A small audio embedding model, trained from scratch.
Training: muon at rate 0.0031, 10100 steps, batches of 384, held-out accuracy 97%.
Data: trained on short read English sentences (LibriTTS-R), 148.9 epochs.
Rows from block 2, named by matrix and row number. Rows with one number belong to one neuron. Each number is 200 + 20 x the weight over the matrix's rms, rounded and kept within 0 to 999. All counts start at 0.
# fc1: second MLP up (model.blocks.2.mlp.fc1.weight, 1024x256), inputs 0-85
# fc2: second MLP down (model.blocks.2.mlp.fc2.weight, 256x1024, transposed), outputs 0-85
fc1.216,128,200,200,200,200,216,200,274,200,200,200,173,183,200,203,211,207,200,250,200,200,201,200,200,226,200,200,200,200,177,200,200,200,171,200,200,200,200,200,200,228,200,200,239,200,214,139,245,200,200,198,202,200,200,200,247,200,200,200,200,178,200,182,200,182,143,200,193,160,199,239,200,200,200,200,152,226,200,200,263,200,147,200,200,178,200
fc2.216,200,221,200,200,149,200,164,201,211,200,200,198,200,200,185,200,195,200,159,200,122,200,200,278,200,200,250,200,249,193,200,146,210,269,245,152,208,200,227,220,200,198,131,155,215,200,190,200,151,264,200,200,200,269,200,125,200,196,200,170,278,200,230,200,200,200,200,200,200,200,200,200,224,200,143,154,179,200,200,200,200,208,200,200,200,200
fc1.217,197,200,200,200,200,200,200,200,188,200,250,200,200,200,170,200,200,200,236,188,156,200,200,200,200,207,216,217,200,200,200,172,200,200,200,200,200,200,200,200,200,200,200,200,200,200,206,200,216,239,200,200,200,200,200,200,200,200,200,200,200,200,200,200,200,200,279,241,200,165,200,193,200,188,200,202,211,200,200,200,200,169,173,124,200,212
fc2.217,200,142,200,200,249,200,200,137,200,171,200,200,242,200,200,218,172,200,200,187,200,202,200,200,183,214,200,200,200,179,276,200,211,189,259,200,200,200,200,310,165,200,200,200,162,181,183,199,200,200,200,200,200,200,200,200,200,222,200,228,200,205,234,206,200,201,158,200,200,242,200,220,200,180,200,200,200,200,200,200,187,232,184,200,200,197
fc1.218,200,200,200,200,200,200,200,246,200,200,200,232,200,212,200,233,209,214,245,171,184,200,218,205,200,200,191,159,252,164,200,186,200,200,201,200,210,201,200,200,200,200,258,200,200,183,200,200,200,183,154,200,182,163,240,200,200,195,188,200,200,200,225,200,237,200,200,200,200,200,200,200,200,200,200,200,200,200,200,187,200,172,169,197,200,200
fc2.218,219,200,200,200,261,200,200,200,254,148,200,153,200,200,200,200,200,200,200,200,207,221,196,194,222,200,200,200,178,200,167,200,200,219,200,200,165,225,200,200,145,200,200,220,200,247,200,154,200,200,200,200,200,158,220,167,200,200,200,200,200,214,176,254,200,200,200,214,200,200,141,200,200,200,200,200,200,217,213,200,234,200,200,200,145,216
fc1.219,200,200,191,200,217,251,200,200,191,200,200,158,200,180,200,200,210,200,200,200,200,200,200,200,163,200,251,178,200,200,195,200,200,200,200,212,200,200,193,200,200,200,200,245,200,200,176,200,137,200,200,200,200,200,200,200,200,200,200,200,200,200,200,184,202,200,200,200,200,223,200,200,200,200,200,200,200,200,200,200,200,161,200,200,200,200
fc2.219,200,200,200,200,200,112,200,200,200,217,213,244,200,202,154,200,200,197,200,200,234,200,200,231,257,200,200,236,200,200,200,200,200,200,200,200,196,200,216,200,200,200,198,200,180,200,226,178,200,219,200,200,200,209,200,200,200,200,171,200,200,200,182,200,200,200,200,200,200,155,185,200,200,200,200,200,249,200,200,200,200,236,200,200,200,200
fc1.220,185,266,200,200,200,118,200,207,211,200,200,200,200,200,200,200,200,200,200,200,200,200,200,200,193,237,200,200,200,200,200,200,200,200,200,200,209,200,200,221,219,181,200,200,200,165,200,200,200,200,200,200,200,199,200,208,200,200,200,200,200,200,200,200,200,200,200,188,200,200,200,200,200,200,200,200,181,200,205,200,209,200,200,200,200,199
fc2.220,200,115,200,243,200,244,162,195,172,225,272,200,200,200,156,147,200,200,200,200,207,200,200,200,200,200,200,200,177,200,200,200,200,200,255,200,209,200,200,200,200,218,200,200,200,200,200,200,200,211,180,200,200,200,200,200,247,224,200,200,167,200,233,200,200,200,200,200,200,242,200,200,200,200,200,200,200,200,200,200,200,200,200,200,200,200
fc1.221,200,200,200,200,200,200,200,200,195,200,200,224,200,185,200,200,200,200,231,200,200,200,200,200,200,200,200,200,200,200,200,200,200,200,226,200,200,200,200,200,245,200,152,200,200,200,200,200,200,200,251,200,200,200,200,200,200,200,200,200,200,200,200,187,200,200,175,200,200,200,200,252,200,200,153,200,147,200,190,200,200,200,200,200,200,200
fc2.221,200,124,200,200,146,200,200,200,200,200,200,200,200,200,200,200,200,181,200,200,200,200,200,212,200,200,200,200,274,200,200,200,200,200,200,200,200,200,200,200,200,200,287,209,200,200,193,200,207,200,200,200,200,200,200,200,200,200,200,200,172,200,200,236,200,173,201,200,205,200,156,200,200,200,200,200,200,200,200,203,160,191,200,250,206,200
fc1.222,200,200,200,200,200,213,200,200,200,200,200,200,200,175,200,200,200,222,200,178,200,193,211,170,200,230,260,168,200,200,265,268,200,200,200,200,200,193,200,200,247,200,200,200,200,200,200,263,165,208,200,200,212,200,117,200,263,123,200,214,200,200,200,200,200,200,218,200,200,185,200,200,200,200,200,200,200,153,200,200,200,200,245,200,191,188
fc2.222,200,200,200,222,200,200,200,242,166,200,240,186,200,200,168,200,235,164,200,200,200,200,217,200,200,200,101,200,200,200,200,200,200,200,171,200,200,200,200,200,200,200,200,189,200,235,200,144,200,200,200,156,257,200,200,200,200,200,226,200,188,200,200,200,200,220,200,200,166,200,200,190,200,200,200,278,200,262,234,200,230,200,127,197,200,200
fc1.223,230,200,200,200,159,288,200,106,201,200,200,200,200,210,119,92,198,269,200,200,159,200,291,200,169,200,200,248,163,198,200,200,200,200,200,186,187,200,200,266,200,200,200,200,200,200,218,200,200,200,200,177,200,200,200,190,200,241,174,262,200,200,200,239,200,200,247,200,187,91,200,200,189,200,186,175,200,200,100,200,179,200,200,171,200,116
fc2.223,200,200,188,110,200,200,200,200,200,150,200,200,200,200,200,206,159,162,200,206,200,200,139,217,200,214,200,200,200,200,312,199,200,200,232,200,200,216,200,200,200,200,200,106,200,200,200,200,200,200,320,200,224,200,200,200,258,200,182,178,255,255,182,221,200,200,194,220,181,255,200,180,247,200,235,153,200,200,200,200,194,200,200,267,200,200
fc1.224,143,170,200,203,291,200,200,186,200,214,169,200,200,148,202,200,200,273,200,200,200,200,200,200,200,220,200,200,200,178,200,247,255,209,200,200,228,215,200,200,205,199,176,200,160,243,200,144,212,200,200,200,200,200,200,234,244,152,200,200,200,199,200,200,200,200,168,152,200,122,200,200,200,200,212,231,200,182,200,200,213,200,224,200,200,200
fc2.224,177,200,166,200,200,133,116,194,174,200,270,154,200,200,200,200,200,176,220,200,200,200,186,192,200,200,200,162,194,242,200,213,200,200,200,247,200,197,200,210,182,200,206,234,254,167,200,200,200,200,217,139,200,200,205,200,88,200,200,200,200,200,200,200,200,139,175,200,200,184,221,163,200,200,200,200,200,200,254,200,200,200,178,201,200,96
fc1.225,229,200,200,213,200,200,200,200,200,200,147,200,180,200,192,172,200,200,200,196,181,200,200,200,218,200,200,203,200,200,219,200,200,200,200,181,200,200,200,219,173,200,200,200,200,205,200,143,200,200,200,193,201,200,210,200,200,140,200,200,200,167,200,200,227,200,200,204,200,189,200,200,200,200,200,200,200,200,200,200,185,200,200,186,200,200
fc2.225,164,200,200,200,200,205,200,213,197,200,214,177,200,200,200,194,200,161,200,220,200,250,200,200,200,200,200,200,214,202,200,200,200,200,200,173,200,200,200,200,200,200,200,250,200,200,200,200,200,200,200,174,200,231,200,200,200,263,200,200,200,200,200,200,200,200,187,200,210,200,186,200,200,176,200,200,200,200,200,221,200,200,179,200,200,200
fc1.226,200,200,147,200,200,200,200,200,223,200,203,186,200,200,200,200,200,200,200,187,237,200,200,200,211,200,200,200,200,194,200,200,200,200,200,200,192,200,200,200,200,208,200,200,200,200,200,214,174,200,200,200,208,200,200,200,200,200,200,200,200,200,200,200,200,200,177,200,204,200,200,200,200,193,200,200,191,200,200,200,200,201,200,200,200,200
fc2.226,200,200,257,195,200,200,200,200,200,198,221,200,200,200,200,200,167,200,200,223,195,200,200,200,181,200,200,200,200,204,193,200,200,200,200,200,200,200,200,200,200,206,200,200,200,200,200,200,225,200,200,200,182,200,200,218,191,200,200,200,200,200,200,200,200,200,200,200,200,200,200,200,200,200,200,200,200,188,200,200,200,200,200,200,200,200
fc1.227,200,205,200,200,200,200,200,200,200,165,223,263,271,200,200,242,200,200,198,200,200,291,147,200,200,172,200,200,200,200,155,200,209,200,200,200,200,164,200,200,238,200,200,245,200,170,200,200,153,200,200,254,200,200,145,227,196,215,200,200,200,200,200,200,200,200,200,200,200,200,200,200,200,200,200,200,200,167,207,200,200,245,227,179,225,171
fc2.227,236,174,200,223,200,200,200,200,174,200,189,213,193,154,200,171,175,200,159,200,200,93,243,200,200,200,130,178,200,200,207,204,200,200,200,200,167,254,200,200,200,200,200,200,200,200,200,200,193,200,123,200,247,200,200,152,200,200,240,200,203,176,174,183,200,112,200,200,171,200,168,200,196,200,200,200,200,193,170,200,186,200,200,200,200,174
fc1.228,200,158,200,200,200,200,200,200,200,200,252,231,204,153,198,200,184,200,200,200,200,200,185,200,206,200,200,200,200,234,200,200,200,200,200,200,200,200,143,200,200,200,200,200,181,188,232,168,204,274,220,227,267,200,200,200,200,200,200,200,207,200,202,200,200,218,177,200,200,200,159,200,200,194,227,198,200,200,200,208,200,200,200,98,200,200
fc2.228,200,200,200,200,142,200,200,216,200,200,200,166,209,200,200,200,200,200,227,244,200,200,200,166,200,198,200,200,200,200,237,200,200,200,200,200,200,273,200,200,200,202,200,187,200,200,182,150,200,200,200,200,166,200,200,179,200,200,200,212,198,200,222,190,200,160,200,151,200,200,200,163,200,200,133,162,180,200,200,200,198,235,200,333,200,200
fc1.229,200,200,200,200,200,200,200,200,200,200,200,200,243,219,200,200,200,200,179,200,200,200,200,200,197,210,200,200,181,200,200,200,200,198,200,200,179,185,200,192,200,200,200,206,200,200,200,224,200,200,200,237,200,200,200,200,200,200,200,200,146,233,200,220,200,200,228,200,200,200,200,200,200,200,200,151,200,200,200,200,178,200,200,200,200,218
fc2.229,200,200,160,200,200,200,200,200,200,176,183,200,200,200,200,225,200,207,200,211,241,158,200,199,200,160,247,200,136,200,200,200,200,200,200,200,234,224,200,200,178,200,200,160,200,200,200,200,200,200,200,200,200,200,200,190,200,203,200,200,200,200,149,200,200,219,200,200,200,200,200,200,200,200,185,200,200,200,200,200,222,200,200,236,200,200
fc1.230,200,200,217,200,200,188,187,200,200,200,219,200,200,200,181,211,200,200,209,200,200,200,200,200,200,200,185,200,235,193,200,200,200,200,208,200,200,200,188,191,200,188,189,200,208,200,195,200,200,200,226,200,207,200,203,200,200,200,200,200,200,200,210,200,200,200,200,221,200,200,200,200,200,200,200,200,193,186,230,200,200,200,200,202,217,200
fc2.230,200,201,200,200,200,237,200,200,200,200,207,200,169,200,200,200,200,200,200,200,200,200,231,183,206,200,200,200,200,200,200,200,200,200,200,200,200,200,200,200,200,200,200,200,200,200,200,200,156,200,191,200,200,200,200,181,172,200,218,200,200,200,200,166,200,200,200,200,200,200,200,200,185,200,200,200,217,200,198,227,200,200,200,200,182,200
fc1.231,200,200,200,200,149,200,200,150,189,200,97,200,200,210,200,200,200,200,200,273,200,200,200,200,200,200,200,200,153,200,200,244,200,200,199,200,200,200,200,200,200,200,226,200,200,206,200,200,218,200,200,259,200,200,187,200,234,200,200,225,200,270,205,200,216,223,256,200,200,200,191,200,219,200,200,200,223,200,156,200,239,200,200,200,200,188
fc2.231,200,200,214,200,263,200,211,310,200,148,222,200,175,194,221,200,188,200,200,131,200,172,200,200,200,200,158,226,200,252,228,200,200,200,174,200,267,200,200,200,200,200,200,217,200,193,200,200,200,200,200,200,200,200,272,200,183,200,200,200,200,122,182,210,200,223,200,200,200,200,200,231,200,200,200,200,200,200,200,200,171,200,187,187,206,208
fc1.232,200,200,177,200,200,200,177,200,200,222,200,200,200,200,200,200,200,200,200,200,200,200,200,195,200,200,200,200,200,197,200,174,200,206,200,200,200,200,208,200,200,200,200,200,200,200,200,200,211,224,200,200,200,200,200,200,200,200,198,200,200,200,200,200,214,200,200,200,200,200,200,195,191,200,200,200,200,200,200,200,200,200,200,200,200,193
fc2.232,200,200,224,189,200,200,214,200,221,164,200,200,200,200,200,200,200,200,200,200,200,200,200,200,200,200,200,200,200,207,200,211,200,200,200,200,200,200,200,200,200,200,200,200,200,200,200,200,194,170,200,200,207,200,200,201,200,200,200,200,200,200,200,208,177,200,200,200,200,200,187,200,200,200,200,200,212,200,200,200,200,200,209,200,200,200
fc1.233,200,202,200,200,200,200,200,252,242,200,259,200,200,200,200,200,171,200,221,200,200,200,200,200,250,200,186,200,200,200,229,215,157,200,200,200,200,216,213,215,200,240,200,208,200,200,180,200,184,200,200,200,180,213,181,200,200,200,200,200,200,200,184,200,200,200,200,200,200,232,54,200,200,200,211,230,200,200,215,200,200,200,200,200,247,200
fc2.233,215,200,200,200,155,200,198,158,182,200,200,171,200,200,200,194,242,200,200,200,250,200,200,200,131,200,194,200,200,200,137,200,200,200,262,200,200,200,271,200,200,200,200,192,200,200,232,211,200,200,216,179,267,200,200,245,200,213,168,200,200,200,200,200,200,200,200,178,200,200,200,200,200,188,200,202,175,200,200,200,191,200,200,168,184,200
fc1.234,204,200,200,213,187,212,200,200,200,200,200,220,200,200,200,200,200,200,200,191,192,200,200,200,200,200,200,200,200,200,200,200,200,200,223,200,215,200,185,200,200,200,202,200,200,200,200,200,200,223,200,200,200,214,200,200,200,193,200,200,200,200,200,200,192,200,200,250,201,200,200,200,200,200,200,207,196,200,200,200,170,200,200,221,200,200
fc2.234,200,200,200,200,199,200,200,200,200,200,200,200,200,200,209,200,200,200,186,200,224,184,200,200,200,200,200,200,200,200,200,200,194,180,180,200,200,213,200,200,200,200,200,200,200,200,211,200,200,200,200,200,200,200,166,200,200,200,200,200,200,200,200,200,200,200,200,167,200,213,200,196,229,200,200,200,200,208,200,200,213,200,200,172,200,219