config.yaml
model: "audio embedding model"
dataset: "short read English sentences (LibriTTS-R)"
time_shift_ms: 100
arch: "conformer"
mlp_ratio: 4
qk_norm: false
inner_norm: false
layers: 6
am_softmax_scale: 30
batch_size: 384
epochs: 148.9
Rows from block 2, named by matrix and row number. Rows with one number belong to one neuron. Each number is 128 + 24 x the weight over the matrix's rms, rounded and kept within 0 to 255. All counts start at 0. Numbers have three digits each.
# fc1: second MLP up (model.blocks.2.mlp.fc1.weight, 1024x256), inputs 0-85
# fc2: second MLP down (model.blocks.2.mlp.fc2.weight, 256x1024, transposed), outputs 0-85
fc1.42:128128128128149128128142096119128167128128128122128128128128128128128128128128142114128128115128128128128128128128117128128128128128128128128128135128158128128128128128128110128128128128137128128128128104128130155158128128128128149128135148128128109132128124
fc2.42:098169128149128130165076149128128128128129128128128190128128150117128128128128128128166152128128128128128128128128128128128128128128128128128128128128128128128128128128128141128128128128128128128124128128128128137128128148128128128128128128128128128128128158
fc1.43:128128101085128128079128077128110128145128126108128148255128117128133128096206107128128128128128128146140055128161128128157255111078138142204128145128159073122162128128128179128123128142190175214128203107128128128128133128175140128128128115128128128130068128
fc2.43:128128184116217128167057128128128128173128128181107097152096128128128180128128217128150128110128128122128128119084093060128128104147128150128128128128128218128128145119128128128128128128073204128245101106125140031159174128139074128128128106128128086128128063
fc1.44:163128128096128128128128128128128128128128128128128117097128091128128113134128128128128128128128125128128126128117128128128128128128112164092131128128162128163139128048136128172085118206128128161128128128111128133128161094128076128098128128132128128128170128
fc2.44:072124128128128128156120128128128128128128128113101128128128160128128128128128128128068178128128128128128128128128128128128128128128128128114128128174193128072133128128128128139116128128128128128128128072128134128128136121118128057128128110128128172128128128
fc1.45:128128128128165128128128128091128156104128128128128128128128128128088128100128128128129127128128100128128117128128128128128128128128128128128081128128128128146128080128128128128128128128128092128128128128128128128128204128184142128128167094128088128128128128
fc2.45:097128128128128123128073128128128097157116128128128148128128128128128091168128128128128128130128128128128156098121128128107114153128128128128128128114113128128128128128128128128128128128128128107128128128128127128128128116068128128128094128128172113128128109
fc1.46:128128008128128128128141128128255128128111144128128128128128208128128101128128128128128128128128128136128106192128128204128128128128128128128145128128086089128128128128128131128146128128128128128128128128054150162088090044128128128069128128128128128175128134
fc2.46:106114161128188128157184128099128043080121135128128090128128000107128128079129128128128128103083128128128128128128128070130048183102128162128150096128128195105128128128128128128093082193128128128166128128133199128128164128128169127128128086128150128128128168
fc1.47:128128128128128128128128128128128084128128128085128053128128128128128128139128094128128128128120128128128153128128188128128128128128130128085099128133128128128128128128128128056112128149113137128166128128128128128112108162174128128128128128166128128128128128
fc2.47:128194133128128162128099177084106197128128090128128128128128044128153128128095128128128128142128125128125128088128128091128128128128150128128134128128128104138128128128128128128128057128128128128128073128128128128128128129128131128128128128104104128128128128
fc1.48:231135128063128128128142128101057128128128127042128071140128128128128128128128128128018128128168128128128075128128128076128128128144135128044128128128128255128128128128198128128128128128128128128128128128128063128128128128128128115128128128128169255128128128
fc2.48:128163128128128128225085128128146128128128128128075128128078255128128128128128128128128128167128128128128128128128130183128128128128128128128128128128128128128128081128128129173228128128128128128089111046128127128128147128128128128128128088128128128128164128
fc1.49:108128128128123151128128169128128158099086077107143128155128128128160128128099204128128128128128128128128128150163062171128128128128128203128140145152128128059139184128128128128182128128128121128128128128130128128128128128128128128140128128128128128128128128
fc2.49:128128139074128196128128128128138133128128161128128103128128128111128128128128128132128128128128128128098128173128223128134114128128128103177128090128099128184128128128128128102128128128128147128128128128128128140156123128114105128128128154128128128128061128
fc1.50:128128145128099128128128164128128059128105128128128128128128147128128123128136128132128128128128128128128128211128128128197128128128128128128128151089128107065128128128128122128199128107128128128128165128128112128128128180128128128128010128128128128076128143
fc2.50:128128100128158128128128136086151194108128128128128089128128128135128128184128128108128128128140141120128128126101128128128215128128128128128128128192128106100142128151126128198073128064128080128128128109171128185128128128128119128128128214128128128128128128
fc1.51:107139128128128149128128193128128128128128128128116128128128110128126087128128128128128111128128128128128128153128128128128169128071128128128128128128128128128128128128128128128128128072190128128128230128128129128126128128128128128128136128128128128127128128
fc2.51:128109128125128140128128113128128130128128102128128179128128128114128128128128128128149128128128128128128128128113128128111057128128128129164128135098128128093128179128128128128128128237128128128128029128128128128128132128128128128128128128128090142068154128
fc1.52:048123166165128147118128128070128128128128128128128128128128128128191128129048128128128071128128128128117118099209128128200096128128166128128151128094182128168049128128175128151079128128094093128128128128143171048099135128128128133128132128128105055128128129
fc2.52:128150128128128128128255131128128156128117128125128076128063085116128125189128137128128128102128128128128128143128128073000128128126128128128128168071031153128128128071128128128141128128128128060128192128128128252128128128187121171128128134138128128128128175
fc1.53:128128128128128128128128128107128128128140128140134128128128128128128128092128128128128128128128128102128118128109128128153089128128128128128128128128128128128128128128128128128128128128128128128128128128128128128128205128128128143128120128128128118128086128
fc2.53:128128099128171128128128128128128140128166128128128128128128128128128128159128128128128128128128128128128128128128128128128128128165128128128128128082128162128128128093128128128112128128128128134128128128128128128128128128128128170128128128083128128128128128
fc1.54:128158128216154128128128128128128128128128109128128128101128128128128128128128107128134128035128128063128128164128128128168128128128142128028170128128122128128128128128136093128163128128128130128128128128044128128128128088128128128128128128128128128128043147
fc2.54:128128128106128128128128128128128128128128128128128207128128158128128128128128128128128128128103128128128128128128065150128128128128117251128063128128128128128100128128128128152128128128128073128141128172128128128128128129128208128128057128128128176128180128
fc1.55:175130128191106060086115128128128114179128128128128128176128166128128126128128120128128128150162101183128111128128128000128092177128129128005218153128190128128128128128117128128128168128109128131128204128128164128128128128110187043155128128128128117128128105
fc2.55:085154129128228128128128128128128128128128128128120128128128128128128128128128128114131145128128128040128169128147128128128128128128076128243128080128154164038128128128128128128105128128128088053168128128128085128128128190128173226128128128128128128128134105
fc1.56:128130128128128172128128128128128172128128116131128128128128128128128128101128143128128143128128128128128128139128121128128128128128128128131128128128128128128128092128128128128128128128128107128128128135128128128128128128128145128169128128174128095128128131
fc2.56:128128128128128089128128116128128086161128128128133128111128128128128148147128128103128120127128128128128147128128128128134128125112128128128086128128149159128128190158128128161128128128128128128128128128128140105128128128128128128105128128094159128128132128
fc1.57:160128128087143128104128128128128128128119128128012128134128128128087128128128128128128095128128071101128128128128128128128128009128103154128128145128150128128066117128128003128128128109089089128128128128105068128128058146128124128128128128128147138128128128
fc2.57:128128128128128121103128128034128128128128250081128128182139128128164135105162128128211128128128151128050062133128128128128132128046128128128128128128161118128128128128101128000128130128128128091128128128128152128128128131139128128108133128121055123133172129
fc1.58:128240150128128128156128128128128128128166128128128128122128128174128076128128128128128128128128128081128128128128000136128138155128128128158128091128128128128182042164113128128128128128128128128084128077112152128128128152128059128128128128128128122121128128
fc2.58:128128128128128085047128128128128128128128128128128132128128128071128217075128107128128128128187134222128099128128189106128128097128128128095128217128057076128128128080159128126128128097128128128176128233172128111128128128128128128165128128128128128128128128
fc1.59:128128128128128128128128128130128128128128128128128128077128128068128180067128128128128128128128128128045080128128128125128128128128128110116128128128157112069176128128128128113128128128155128128128109124128121138128116167128128128128128128154128030128128128
fc2.59:035128115128128157128128128128128128128195128066175135180128128151128164128081147128142128128020128128128165128128102212128128128128128128128101128161128128128128128151103128160128128128060128166047128128128188128128128037128128128128128128128128128128128128
fc1.60:131128128125128128102128128128121128128111128128128128128128115128128128128127128128142132128128128128155128128128133128128128128128128128135128128128128128128128156122128109113128102148128128154128128128128126128096128103128139128128128128128128128122128128
fc2.60:128143128128128128128161128097128118104128128128091092128121128128128128121128128128128138128128128128121128128128128128128128128128128128165128123112119128128144128128128142144128151128128128128121133128128128128128128151128110128128142128128142128128144128
fc1.61:128128128136128128128112128047128128128128128128128128079128095128128128090120067128123157128128118151128226128128128118128128091128128128124128128128128112128128128128128174128128049100128128128128128128128195128128173128125151169159128084154128128126128128
fc2.61:128119128128128056128091128053128128128128128128128128128128128084128149128128128119128128128128074060093100167135128128128128128128128128178128128128128167128056128092128128128128179128128128177185128075142128144147128128099128056128128128128128128145173190
fc1.62:092128040128190135128128128128202128128128049128083073208128152128061128128128128128128128116128139195128128128187128128241129128128128128000128052091128157051128128128189128052128135128128128128128085128128128128132128119128128134128128102128128128255128175
fc2.62:128128128128133128128128166128087128128128172128128113000128130173139128128128128128128128101128128128096128084005128105128166128128225056255128226128128128192128156128128128128128118128098128172168108084128128079128128172095210085128128128140128128137084128
fc1.63:101128128122128062058128180128128128128082153128129181128177119128128128128128207128128128129128117181128128066128178128128128128088161207128128120128128091128129128055178128157146143128150128119128085128128128052106128128128186000128128182128084128195128128
fc2.63:128160131128128204128094128149128128069128128128128128128128128128128128128115107128158128128128145121128128128128128128128076126128128081039128128128128128128128103168107119128106067128168128128123128128128173210055140128128127128128128000128117128128128167
fc1.64:128200128128175128128128137128128128128128145128128088128102128072128128124147128128128128128128082176128128128116128128128128128128139128122128128128176128128128128128128128155128128128103128128128128128128128168187128143128128093128137128128128128128126128
fc2.64:128021128128128165128124128128128129128088128128128128128166143189128135085128128120176128128128214128128128142128128128128128146128128128087128128128121171128128128128128128136128128128142128128128142221128128128128128128146128152128111128111128132128136143
fc1.65:128185128128128128128128102090128128124128128128043159128128120128097128133156096128128128128139128128128128077089128128128128093128128159128128128128128128128128128128128128128128128140128128128128202131128128128128128128128128128143128128090184128128142066
fc2.65:128110128128128128166057209128123128128080072127128094128128128101182157163128128128128128128128128128128128128128128128128128128128128090128128128128128120128128128128128128128128154128130128109128128128133128128128128132128128128136128095128128128128128096
fc1.66:128127128128128128128128128099112128128176128103150128174128128128164128128128128156129128128128128128128128110128128128115128128128128128128128128128149117128128128146190128128128128128128128128128128128128178128128128128128128128128128128128128128128128128
fc2.66:128128128128128128128128128128128128128128128195128163128128128111128128128128128128117128128128128128128128128128128128137128128128128128128137128128128128128072128128128128128128128128128128128128128162128128128128128128128128128084126128128128128128128128
fc1.67:128128128128128128128128128128128128128128128128146129147117128128152128139107128128128128128128158079128137128117127128128128128128128128128128128128128128148128128128128128128128128128128128145128128128128128128128128128128128128123128128128128121128128138
fc2.67:128136128128121128128128128123128128128128128128128128128128128133105128128128169128128128128128100187128128131131128124128128128128143117128113127128128128128128128122128128128128128128128128128128128122141128128128128128128128134128115128124134128128128116
fc1.68:128072128128105128128095128128128128128128128128128165128128128128128179130128128128128128128106128128128128128214128128128128128128128128128128128107128128128128128128128128148128128128128138128128128128207128128128128128057128128128128186128128128196198128
fc2.68:140128128128128157128128128128118128128128128128128176128128128128128128128232120164128121128128128128128128128031128128128128128128128168143128130128149081128128128128128128128128128128155128128128161128128128128128037128128182165128128061091117128033060080
fc1.69:128128128128128128128128128128128128128128128128128128128105128128128128128128128128124097128128188128128128128128128128128128128128128128128128128182128158128128128128128115168144128128091128128163083128135128128128173128153157128128148143128128128118128128
fc2.69:100128128128154128119128128128139093110128128128128128128128128128128128128128128138147128128128128128128128128128165128128128128128128128128084128150128156128142176128160128128128128158128152155097128128128128102147066083128128152112092128119122128128069128
fc1.70:128128128078128128128128157150123128128128128128107128128123128208083128115128128128128152152109128128128128128128128128128188128128128165128128128126171128111128128141128128171159087128128128128128128128128128118113128182128128128128128128069128128128128104
fc2.70:090128128128128128128112161128107128128128140168133128128102052030128130128128128128128128128128128128128128128149128128128128128128128128128128165112128135128128128117128128107128128117128136128128128133128128128128145098128128138116128128183165128128128128
fc1.71:128128128128118128128128128128102128128128128128128128128140128128128159128136128105128128128128132183128128128128128128128144127128128124165128128128104128128128128128128101128140105128149109128202128128053128128128128128142128128128128128128128128128128099
fc2.71:128128128128128128173072128128128131128128128128128128128128128128138128128128128128128168095128128070128128134128081128128105128128128128134128128128198128138101153128128128128143176128096184128074128128193128128128153128113128128128128128128128128128128128
fc1.72:128128150128088128128186098128206120128057128079136091128158157128128128128149128153203159128128145121128128128150128170128128128128128142128128128128128128128178128128128125128128107128115126109128128128128128128125128112128128128162099128078128128128184128
fc2.72:128128128128128128128051168022149128128128128128134128128080071155128128116128128128128128103130128128128111128203165101128128128200128105012128095128128128138128128128128128128128128128128128128128128055128128128128113210128153060120128076128128179128085128
fc1.73:213128128086128128128128128128110128071128128128113128128164128128128156128131128128128128128139128128128128128128128127128128128047165128128128128120128128128128152128128128128154128128128128128158128128128168128128162128132128128128128128136128128128128120
fc2.73:049128128128148128128128128128121128128128128128129128119128128128128128128128128103128128128128128128128160128128128114128128128186128201128128128158128128128128128128128143128128128128128128154128185128128088128128128107128128128128128128128128128128128128
fc1.74:183128108128131208128128128128210254128174239128077128101128128188128128128128128108128128128183128128128128037135029143054128128204197128128128128128128128128128168128236128034128128128128187128128128089128128128128128128101189157128128128128086128128128239
fc2.74:039128175255131128128094141128128086128128111128128128130044128128041071128128117128128128128127128204052128128128128128128128128128128128114128128128128128128075078128128128128128128128128128252128128128128128215055208128207128034069105212128100125128221128
fc1.75:128150128027128126128128128096128128128128166179128087203128195128195128128144128128128128037128128100128184128128141128098128128097164128157092128104043200128108128128128128128128128173036148120128128115128136118128109128076128128128103128128149128102128128
fc2.75:146128128217128128128128128165128047180128128128128128105107128128128128128128128128128154128128128128141056128128128128128121188128128128022128128128128025128128128128128128135128128112128128128128081144089128128128128128128118128128072128112142206128089117
fc1.76:128128128128128128128128135128103120128128128128128128128128128128128128128128128128128104104107128128130128128128157128128128124128128128128103128128128171128108128128128128128128128128128128091128128128128146128128128128105128128128128128127128124124168128
fc2.76:128128094128128128128128128128128128128128128128128128128128128128128128128128128128119159128147128128128128128107128155128128128128128128128184128128128128128128128128079128128128129128107128127128128128128128120128128123128140166128128128128128152128110128
fc1.77:149098158128102120128072128128128128128100144128088128192128128128128128128128128128128128128223128109128128210128128207109128128128128163128097128128128128128119128086128128128128128128132157128128128140128115128125128128054140128151128123128128128128128090
fc2.77:128128128128128146128128146128128128128133128128149128068103128128128144128150128133128128128091084150128128050128128128128128128128128128128224128128144128128128128169176128128110128128060128128128128110128128128128128128128128128089104141128095128128128128